A small model that answers yes/no questions on an image's attributes, trained from scratch.
Data: trained on Sentinel-2 satellite tiles (TerraMesh), 72500 training examples, 48.2 epochs.
Rows from block 3 of the image encoder of a small model that answers yes/no questions on an image's attributes, named by matrix and row number. Rows with one number belong to one neuron. Each number is 128 + 32 x the weight over its row's rms, rounded and kept within 0 to 255. All counts start at 0. Numbers have three digits each.
After each neuron's rows are labels from the 100 images, of 14848, where the neuron reaches its highest value: "responds to" is what is common among them. Only what is clearly more common there than usual is listed. The data: Sentinel-2 satellite tiles (TerraMesh).
# fc1: MLP up (encoder.blocks.3.mlp.fc1.weight, 384x128), inputs 0-127
# fc2: MLP down (encoder.blocks.3.mlp.fc2.weight, 128x384, transposed), outputs 0-127

fc1.337:135139172129156138090154100089146110128105120086138083118168156106122149080158135106136135168136156155102095101097136152147137162170120114128124137133072062052120088208152155106128083113138088052205147143092116111152075180158149165115155166117136145075123129123101154171105154115111146114158154090068214173142101112115172165132116172190129125142140112116146081154086079074155136153141
fc2.337:104107089142131153150089144096111122141105129131117135148119110121118062164126134099167101132116132129090062149147121091164095103180145101146092107130137129120122144237142037090127077120144101131075124113166144156141104114098119133124123204136174121157156049131106181112081091181181155209102153150097108114228125090181148135145149127123127115142188132117133145118163112158121086126133
responds to: clouds; snow or ice; main land cover: snow or ice

fc1.360:148127123133176109133111037123123135095149123145072134120070118072098129139114141151131152172098136162094137143150191086108122148113084118132121206147179070108110131138133137122175176102162157158101112125099103125109099129101177153149181135158172143138169091124127161141153131136111169129185106166145065118138096118166111118075105147130114104116137102147055097116084044158175107163031
fc2.360:094159128105147173145161136149105105150201148137077146056187122153139157212136126140104132162122067141095121143133092163092121112086110091117114150139125193123095099118138100099082089104125163134098144085129104133097141068123047162140156112081139125087228176132132178122145172132154103100136103087107143083145129151146185107165159115101112090172142160135161126120107109098140132069179
responds to: water; snow or ice; main land cover: water; clouds

fc1.40:115217112172136079110094123086159148148135134148143170125113090087153153089110133099168071146092157083149139047134191208054153111103104112146121125090167068127127190120075123157144125174099124109127134193121126075167173145120163152149137154126129146142152143118109165126149128143086101144108134201121120123138069173082136126136113121136113096093171151141054106104147157112103130175123
fc2.40:143094165107102121167136133137129186075126180145145166142176073141090096215103102121106125085150120146144115137081147108100152110097124117078057132195128126082129062179079141134075067158155117117209191154113149132118191135146127153141141143184139095099160117123134156160141096097130149131145106103154088149115142112094100113147096091126105117081114096134173070144114131170162134201126
responds to: bare ground; main land cover: rangeland

fc1.209:113127177138143106187169138147161119106123147139060141111100075062110136103164121133120103148201119183193069118125129137117092151163174176105134186075113184207165090110222114140140084145098121100107143151112152122106123151159108125137110127110137137162128120110127060108058121128117110132132082205143121100150074170133133072153105103142149113121122141094119162169072130111110102130127
fc2.209:120140110136136140102103150143081157123108108054107138168147160124079100088057152091142099050150101132175208138132149115108161063187107177125170149131106182070100167170106110121129097094111141135149105118152120149151124117146128131150147112117138153122132166119149162167118128101092124180108162137127178153136133067127210124089129140182151175048131132140124118069104105134093054120172
responds to: snow or ice; main land cover: snow or ice

fc1.262:095124118131148128061137134077153134154140167117138121147154096107119160106093126120112125134141112123175138116143092083155173107136096059110051183077103166088118163102121123108080154131148118101142150170115110098092156130174101135146178141115147084131128156142114080140056090168065125185110162134130156118166161119152157156140174130169080089172155205130132033164107160186157162164120
fc2.262:084100165101108125158133142166101132080118128179132130100137133112043163100120113114128076197119143118079174139219148120132124155104132149106140123089151152097201089122116089126168133151175146129128179104137126116125070216095097124078104140210155162160134124114141122123114166119147101072121136154139044080119075151107127126125130143171116123176143104117086178154174116130087098131099
responds to: built area; crops; main land cover: crops

fc1.318:129141146136117129163186130150068122097138139154137153099158155148186055123104097168114138118139145161112124119180030162171157093138120076179143111115117097109085085178130111091171167129132081145178058108122101139172137128172138173174145069089162121086141101135125135105079183194098126111169114076117136127095154121152127145129115142141150124145071082123140168167092103130157120086066
fc2.318:110120142184090130122097132123112108152136169102091182052175108141157189070112172104165182114071116176147133113148178151127108090075162103088151120124175136127112121141077137114156090072180105086166165134073121106147113160169148116184183104131131202157108116149156149073116164122100077123059132105104149139118112132145090144139113111157144130105188101093144097119108184143142108154079
responds to: clouds

fc1.195:099114069066167152173165080118092127135080125161127142140103153118131096105146136155241159179170144164087070131156179198091095134164095105160196145090121119104122148143114152097103045118112130150100107185137109130186130075085167137110119083088126169157143122153151143117102141190097094119137145101128133105131109082147145139171113163096078159124093135125096128156129116122155101145096
fc2.195:135119161183162173114114113093109107089130163155099111130183149118121086129097107153186118139219089207104124131101102158054134114157142147144081124109149141100103133095078089098117090137141144118094116065090108172105131144127159100114111128117192133080184143214131142132104195077112170135148124196113122155117147165142092139127129118132103157109089151121125065120116158173117100066168
responds to: clouds

fc1.2:091204121176107115134164109127150133141165103134123150117088178124152118107186111132178162142118186089127110115131134085134172170128122136085092120147183125113122166135153178173136093174056057122109132131181068122117079168079076161157160119056130138156129132122173133126103110125162077095134133126172115136146088117181074100141089118098177133129059113116132127114101214172130109138119
fc2.2:147081187103076110131090132046154057099079123138094148139123116122130155124079173136090093122182137120195141133110160122162081069155108114143163190147138123113156129137140117121113077115184134145176099098115139129128110097090184151119148118136105164107119152112077101141171140146095080130117187138128093143106178186134190125071143143132153135075173176169134132090089192080143163132147
responds to: snow or ice

fc1.364:114094133107082152128108145118101113125097136187120169164135153097059124152192161117224108097148116153145092131143145113093157119090146115155147128170182127117092131085156156084131049100125106183163116128081139094097080121078154191165135074097124156111155161173128134114097133181156152067117153113193091096105124121070133082161161141087145145110091160144117132178146148183113143152115
fc2.364:149083192142108087175120097100108123168106162124145073175124096140130124104108077058152141132140130175096085180124174118065129130185134169156150174097179109111096082123135114090110152115151097215158139114117130155147139123025182143135187155095124126087179081149124144112118145133073123101127088115119126177114124148148086139160152117090189135116110138089089137158125085117126170162117
responds to: clouds

fc1.97:103051098164117150076157099115041152182074125125114120170178103071124119142101057159126100133158123125152189129110100184157128101156143160094184131102142121096115192132116140129123159140062129118178119106076151111128158169047166123114116105177086190137165101123144114148122146150167146158133116175091078117096104138164123133110145078137161131152142168126125128191099156110115122178108
fc2.97:170122181147158075144109095174158066088174128140164098127161144114167140124072122129099154176145078120143118103120169088097157111166144149115201137117121159134123093140105142164111152094128134178085098058141162116132126168150153156105157101135111163091173035132102181088106121100171158136128094098137124155182079133098140157074073103110139101135160070137103097104125183098191124155098
responds to: main land cover: rangeland

fc1.343:072211114167134135164046104202130167119126107105184161163034172096123110160147139127117149131120140109117037149088118107135125121142160133093155172117153112130123118123136138099174109068126085113158141153147090160087150152086113135149138095127114118095151115140190113133118057148094107137123096102135147157047099105118096121204136106154088169083121128132114174174126103161143143119130
fc2.343:158099109084116075144191148086083135112072158115121133112107134123138134139115186204094095129104151087162113149131130146151128151094099116163202105157111159165136143148145133140059105133132135097100105101060116121149130109118180155120074095129103114141047138158113102140166172129155120122096158186103072097131163134052207125151149128122130088099087128121165131162161183075161100106179
responds to: main land cover: rangeland

fc1.64:135106140147126163087173146200170083162066096096208178160130143142116058110175110133080168141141087143143109060105054167104118167176128112124131115108146160183173107157144097118109080097129159097076176127097122160111127106220129129149119140131136100101115163152120118073149128122132139184090123139123126140164154132186062115127117077110087140089121129112135163133122083149101115094142
fc2.64:134083078174149105125152120123068132121177110100124118139125056106140162121142118129107080127095119118085144085133121125086140097141135204083103125132110149137168077126113171121032155116130147181111139092112089172142118125159140143117091063159149200126120157093205117156086116098125188143160110119072168131163104145082114142129148203186185127171129126132182102122089140172132130155126
responds to: snow or ice; main land cover: snow or ice

fc1.4:141197064129101141091124178107087137106153116172135126177184080161138135216117164130164159016131143103131107174151112159104190099140081159157196099112087149111140112106142125160112136049072152166143127141163078159107130089166104120182095212113133114107106144149132121113140141150118122095123095089111130098125143124116095130097167168112099169139119136103130131102121115102170147113153
fc2.4:100148143084074140118129153175151146075160124114194145125174133161153119094154170113089142105090050121117071127144148061130124135086112104135181067133170166119132125114162086177184116122095060095140102142144138107129216133097151166136165080143121171141096149128064102143157167127092188162153146138163145104144105123152131154145073176110142105119070146131144140148126086136089085120077
responds to: clouds; main land cover: trees

fc1.299:157121140129119112141126102130118192189126141047157110138091166104132071196085147120158147130146146113143151082118131176093077167060143074138125142166090082138089154108127097109091080151112078173151127158204202160098054167103108069117160103121118134141123142145138143113072158138140113108148173090128148193143116147089139154079152129129179077134139083140170133146117142146119094112122
fc2.299:107127079161122126125058119059136093148119104166205152158111037086104089113153154141186157129158219153092121128139102151135133107132139140104082096089145085130204127150138096122194194121102119079087089185123183192101175171110114164113105112144116117155115124138110123111146103126125131148096083110102066142109134107100144098139096160168133152157135165077164137140150129142132147145148
responds to: snow or ice; main land cover: snow or ice

fc1.316:090120092116144164148117101154182107105090087125163160183171146151112130134110132090120055087111100126152048148113128083167059099097087175049161140144126107111162129099051090171100133087118130166165173047161086127162160138151164137140144126168162149120084173120137083101117107110102158100091123103177121118129148122080126159158124105160086160131135164107118125096166088125156185120120
fc2.316:140127132105138103140153115113109201132121142106168078128070150154136100171145152154151215212126172113132160076146143120064143135111173134112163055131183124170122152130130149104132124111152140125096106145085149135099079089121117167119073120088081108099108107150174191183106177176167124102125157142065081111119113104169144096149099094118082132104112138115148207096124095111186126129151
responds to: trees

fc1.370:174125118118195108082125168102123135171167159104131142076134122065111131068064085135151065113137134140154115109131161099133056115168168127083163146139095125170124063144141107107138158117142168107082133221092107145147131122051133127111146083130128084062172157124097146154165144124119154163162126114094137163100179093171143090091164092137121128129102188130169185129106167163132113110121
fc2.370:144130136199182114111185080157120191068139154081109112071117101109070161147147122144108206135150140111161141100148168125107110131137158131092098145122114103123120162124101112149090141221128136131132104160173141124102107128133100115133139104190116090128150150068118158159191139102142085102144139124133134124124078106175123117142067143078199072171099093135115083129162060120176168080127
responds to: water; main land cover: water; clouds

fc1.115:181126102164121117167105142135127100114165079145158122122172131195124092168093104137146123055154084134084091161133135129072118151126123082136159154153120090148200155067135109134197124104140068149088127093103175152146140089177121160095150163124125118099127173147169165124136162182113161117095104147140113103101084121072204127165140175112144101122146107079074052133171097127074142126110
fc2.115:122117113098139085139170132109133153138113113094086077101096179170131196110151125159117125119131116165169127105166092141197148176106107141132142132164158103153102132118116106127144124095070082174126138114101138103112128175119156134113089169180113116144080093147171238148143115117144119096141180109078115092126156124116125145040102142145061109157053143125162163131141193111168095051133
responds to: bare ground; main land cover: rangeland; main land cover: bare ground

fc1.350:091103107125138161107077174113105097112144104136150150069203180076097148154112109102111137114152143109101133129087156115107119107130117105133134073159125164122050154154125124087177077126161107158112172119176091171153123157077130160118130092135145076175096093139168120081109090196129175125084097143080114082167093117152155121135146125164147144106175162140088136069178203114161126141191
fc2.350:169148128104111122121119163135120153123103137105171161194103148122186108077048179172049091139148100132109117088172106096118137091138162156132125124174160129103124115157114084112144111139089172144130132168168090130151051091104137186143216119131107139119118155200126154132087119102093123156148092124128171142111126097232165095128144079123111118127114122053144104114133093167132125083140
responds to: main land cover: rangeland

fc1.296:117115169122084143082135182146144168109080159107137137129199083118168110162143182167084138093133102143154102113140083132134172123110118097187178112116085128115073099156112118157177112105091114070086119081136127157149126168144162077139091143210108127164099161146088157109129186095132081144101086086129132175114068108135119156138152165088180140094141082137173150127151156135097118075064
fc2.296:149156153139127146112117186115113117188131123162166177060134134080081122091062148069094141143174206137099127169109150146157119127088128123126128112184173158097162091145117110119161137078072099120167079089104131133127095160153119103197157114131199114132150110098142127105072138186143136068108135110088083117127151195131152121143161128146085165185099138134090093122130127073158127075107
responds to: water; main land cover: water

fc1.132:133120119084119090122113160189112139122127090200161140102082146160134147078150154110164149174101167094145072176126099119055135188086153134115187139149110078123129122121120149101162172090073164122089183145161139087110128144132128174163169133103117176105139169156076109168104135117098095118157167130140012125113056114150141175117103104160148111103145090125160155115101106149128119084153
fc2.132:120172159158108062107176096136131139147155120152191095117090112185126081152154114148141142078182124108143100101179078093112134166121132135183128145170135156161074109119106092166091076167149113085117096060145160144135204138094131095134112107122142146185088149143091131166149184103091090127128130198114051142107142114163144115067088188164121116081112110161093096157118147133156129122108
responds to: main land cover: rangeland

fc1.260:108147140142104132140110103142106131135159165142177120183155084165157110123138099162144135152078165127063154182115100127059130101124129075133136115125097131135204127113185181094101133136093089109136160110102106192110114128122051089145157106137083149080090118154120182098114147118083137158152093135143215134063110134154104135128131214133076135112082125057195121133134104125154135106168
fc2.260:144128110142098116121163206081161181194097157082129173133162150131123164120134172149097133079134150069180037120152070114143116118125166097187164109129111137140136068086130097129134092150154135102163098126104153144165134147088193174135141120136114159129101114181099102126183178130156060125108151141134159123139162116105134108083092116133104128053108139133068192149121147080144106082134
responds to: built area; crops; main land cover: crops

fc1.83:120184102126170146112158132122124108086127209166145107144129134120133140110118147172184110189120107172085098162093211100107069130087122127170119170160207110099121138113159127115117126148145122131103124136106096131116137096110145182146111160106180149126148094125144138181122133197101140119173157147110123093131130024062114135123063084102122090141090114141146087160137134124170068157061
fc2.83:115113127122162105129126098156141108150126106124113096006141055116095133147093170149145116160178053145155102130101133188140170139130101127147104098119085172142176127149074119191123087177124141135105136107138073199076175132160095088142150086158156090128184153084156130073113105141116109154129149075103105143141133166117128157126205179137132083089133163135150088115103144148116157152129
responds to: clouds; main land cover: trees

fc1.1:129037095134137069122130173052176137141112166143087096140147129125152115103152095092165119155117146157110166132120162120085096137116145083156191124114164119157156125184158122165135175134193152116077109134142146098175119132155114124106088167089095163093127087097068184158169136133142136119110105119114173175050116169147102123099059106141127122091173135145159097141093134175113166055123
fc2.1:174190099127144145171150120079110086091150068094140110134129162098122178173131090128118132152128141106105114119151143154129099162135171115054127164141195128126147174112172121138146077130121194107137163134126084128140136169104150127114147144173109155152173178167088073078147158114162152140114109097135179109121073124139062151078148094093086139142094072170055180063122130086107092129095
responds to: main land cover: rangeland

fc1.57:147100117057110146120066193135147162088122125154140102154134157091155142175107137160132102131121150149165096156127053174124083150101109128125173057171144164124088129092077155142200139112091090048096108158100155156164113156153135097110114139150118146134125162085140135112157121089171078115091068132086149132064110098134135111143126114155171164150170103135131144225115160157124085145167
fc2.57:079070094121136071173161156091131166167131134087100079126096145101166090129095062129140060149123151141146074176114183126142197165136147173143070179112189180158113129123113144094129159119142120051138117135117131097132176145193175108152092159143091106147128169157145107095133106106116087131098119123134118090176184144147123137121111126058160168139098133110121182154130100117083096125175
responds to: water; main land cover: water; bare ground; flooded vegetation

fc1.210:127190102145101092124122162114136146127125088099139079153133122087166155175116113124164136131088123105115222122131099165144116153126146177101128134225163137132089171051136079133060160142097123129142111110134104188123168100132114187121193110096057152096141110157134120093116091157233162134120142129124107114080160098158074189155158104104130128087128122127142104092142141132103108117125
fc2.210:053132122165053129137169123166123156131144056162177112172099117198103094068164121138121111144088110148147147100120083169202152108123164187150157129125161133145112170102122082161155138100056184169095144086134118164121127157082106077116133113139100106115089154137089122140082074185136159133105138171170104079139158177137131137100126150102108116136152165124114095112116104172148142107059
responds to: water; snow or ice; flooded vegetation

fc1.191:103198083173101085107081161134149071139147127121146170125124155157139177136156114109152172075141145127118167126141135159107220125137129153142063104096148137141113122129131082093160098153246082151117112144130134071176084071126075166147142186070130122093122133130132144110122142115165174172075098136104140107138130134124117116138117101151081148116072127138077165144137130175087079144091
fc2.191:118118164149110172146116161146098155174101161158112069183116139140149118110139128164135081088154133174076118135111179120206165121170084168111077094076104136104102159171170126135133158122173108175098105113097149151178112149153074069056121067081179111155128104157089211157113145038121116126117163143171101125109084109109142153135118115104111113117122157124138130105094138161149080155119
responds to: crops; built area; main land cover: crops

fc1.365:144087097134106082179136085106150099140111034124130109122113166153089120078106092106103173155172182134115127073111129159120150149110078124145194156177103063097163181111109069104108157113094157109131142140124102141110069126122122153145155115116155187051143159140170154152118126126084108079233130111117084182114135088114122101150099123160110114125139098146144202140120115087137144141119
fc2.365:132107145076112128112084159172060054132145152111166129073113194108127128135128106122137146142182120145140141107160155146140098123091173150158152127128163151156166097138122141085136119093139156143134102145125168136113163128031119126051108164115153103170127136132109100167157118095169085187030164182085082131150131166122100115077070102154124140146128134104099105127126131114190133047164
responds to: main land cover: rangeland

fc1.320:073132145129131123092143122178165050098126149076121159143080167108106134173145134128098064097079108139099173122125103120148152133102121133096127102118130132126182100189182066100146154160126182109089119143184110110117125119141047155140156171152130072128147114137122177154118135059119172123089118132126106152124085117112172229198145139135083127095100140158154104210146153145111136114133
fc2.320:177152169114110120103146169123149187116118220113122065103130125097156176140146137161052111120179152147131113102149092121164174092158185135170100084156111134128137097115117133113071132190121148128075118094135150167142078137107106172088117143115152112142169126175081057063123177077120122189114152108138076138109160152117167103153116121105134159154043085105170132138136098144142147129121
responds to: crops; built area; main land cover: crops

fc1.137:196128157128078090152131081110140118171116190064112059151156075125104073110148149207131093097189157091123076156159168100130088121173123136098132093115185139114144156086178145096102143099096121151123154173100082123196126145125125164157126101083122139121129105116137151109092129114102139148085142113158158108141165102183034132174088163147139131144134146139134121122141143160191100125181
fc2.137:164102121211109119138091167143109139206100123104138156128148167100095123104154130158119118191145108144088131111109087113130144138082139148130086146161136075061131134116099144121129119099162091127183140061081089091155172123063094098068095152122181166163128139156180157123118127098107145062166172150099129141166174142153154142150140151164111104088148133141083096099142121074181081097195
responds to: snow or ice

fc1.265:187071130110121136151168156046086143143093108145101053138125145039159096074167140169140123133167125128113092142156151060096105140177108180145121090138124109133095139135119095144151063157154096128176137204153096148107112119171114116106102134157134146151110142136180155118161118131133139102070202165129144131088108163193065148137070122126184149106089143098148141111131129153118129090157
fc2.265:138096144132101086087108103136092129131145116108117221080084173142119167117070178138155108189118112138104146131139145135084143150129129124144077114109169107194079073149143158107125135100133092166096127106110071120146179064112120152138128122162121092104136149104149200097181155116144095157120162162125083149162110122041193150171149113125153090145146104089112144206090091124183126104142
responds to: built area; crops; main land cover: built area; clouds

fc1.287:176163079178109108106128114123140099112184145141128067165142124104137102119088135109158120207121091120187168138135122158125144120155136113173119115150144143188074166043095141111075132110104155126133118106108063144139141163098072124108121088085138080119117118166168151106109163135148113147155150096141067087163196171143131127173127118103032166137113114083160193077124089146114129156127
fc2.287:128127143213136174098153134109139126063163137105167110096127165119178127105105029160158122072155116128075112188191145145166058185140136115173117108180113098149149105140130108061110134141130166164151123135086121129154101153149173096119112160082068106098088137125131082125156098125122124126147125114149183111159112092168121168107162130059140166139091150156108070144156140109101123120067
responds to: snow or ice; main land cover: snow or ice

fc1.100:155173058150096073176111108126108090125163093089119138141137134150134118164117128179104099144136101122204145082168087158075136102157085101137084153147107177171180139142117136113106079093173144120086149100114107147126043090165096117091102106071079113118185119141152162129142174158134215137169120134130136109086134125193116111124170111120059145180141111128149178157113118100143113158145
fc2.100:128090115057094090137158167172166148126145138125137129112114191143137190109098140095092138048135157204099103118159114165138110186151156127119095117170095151148098137111160143134161159140148049143126112101117151132151149108157138151087115168159159101108142112107141116140141156062181117163131142081138118144092067164018120129108058162146102106112080156141078156180118140135143129078118
responds to: trees; main land cover: trees

fc1.233:135156102119116129107128181101101132149119177165092120126128147168100140117099102104153122136125196139161160090097178094115133122159114115070156159182141139186113146107151135138121102184092016125074126164096142106162119116101155112132132120083168158152047181110125138141149163086124115141150134104150153095075130166169123113122133109093164146179111167083185155165078148171114056083074
fc2.233:162148115157134138116144085149159081108127217085174136145124101106139192188063100114138151150124140050129119090129154140159170129158156149101187166166140088091145138130160133101136146102131122149074116121107096111098096133064121116080117129132063090160089090121194153097188083209140138149100153080153119129094169122035149141125150154103173115105133106123135151129098135106152136108105
responds to: water; main land cover: water

fc1.276:116141073108160086147115135121136079111110133141115152094163078173175122156131137155142145138168096141107157106172123105117080150125120137125107125168129093156156170103152160162171154139099171086060115128109108117137068100132144044128090158165131138110073160126026121115131204104181081112125199136118131120096161094143120158107169170115135130111187137169108077156114124136100214141088
fc2.276:150137075092108203157104093151116107032133152220151077171083162130144117161119056117136144174156119136133086132081103160118125131123125161111134086113103093164088119128094084133115110221104148111148159169153128134117120138139147139072156106113139120171107105153134139118111139102156140140109093127043221155147139130132095139192089129104122104132113143125199176136124152154095109135128
responds to: snow or ice

fc1.377:192131079093047069102178164121119124135161091135093130128114142059086155136122106150170181128141083090102111120044104137142106073159132102148061160111106135140105145131151136085152133135100086124129156117154134116116141086147084179133126117166167179120086150115147132104138147168143163143152140127120174141128201186137129127097225113143131128065117161129166119069156137140112080080135
fc2.377:073187158131216168151053134111185054145109107145152109179110093083145143134163148143137121121120180144117133095134128101062081148127124155123158101094163138093130139129134098114072168164099083142158110156130115142127138134163099171157152166135119134136062130121135162138101146162127127166129108130108092119052142139147147110138104056168200092110168122131110121199075107140071101086095
responds to: bare ground

fc1.345:133123147157148151143122135168127137153059164107075109121040170105119090118155156127111130075114102175097065145138161161122122077231105125164131142152158156165045108169242144095122132160095151126116120130113158119196126142061083189087085112135102108090143138133138111134133143168106150129098160116075132142120144167144135115117133130121128117128187135109154095168133136164104129154104
fc2.345:139100146195115106125159168125102137103111063124079158164169141097109154143144129158146128165167133094103151138152108107130075113095161134122129108150125216101167185185107148119078084100170079172157114160046145111127094123161114165100105127172132125120086099137105091123123145127163123148121123167167096136096195117130150128137092212115181079105065103129103156152133197132119121061149
responds to: crops; built area; main land cover: crops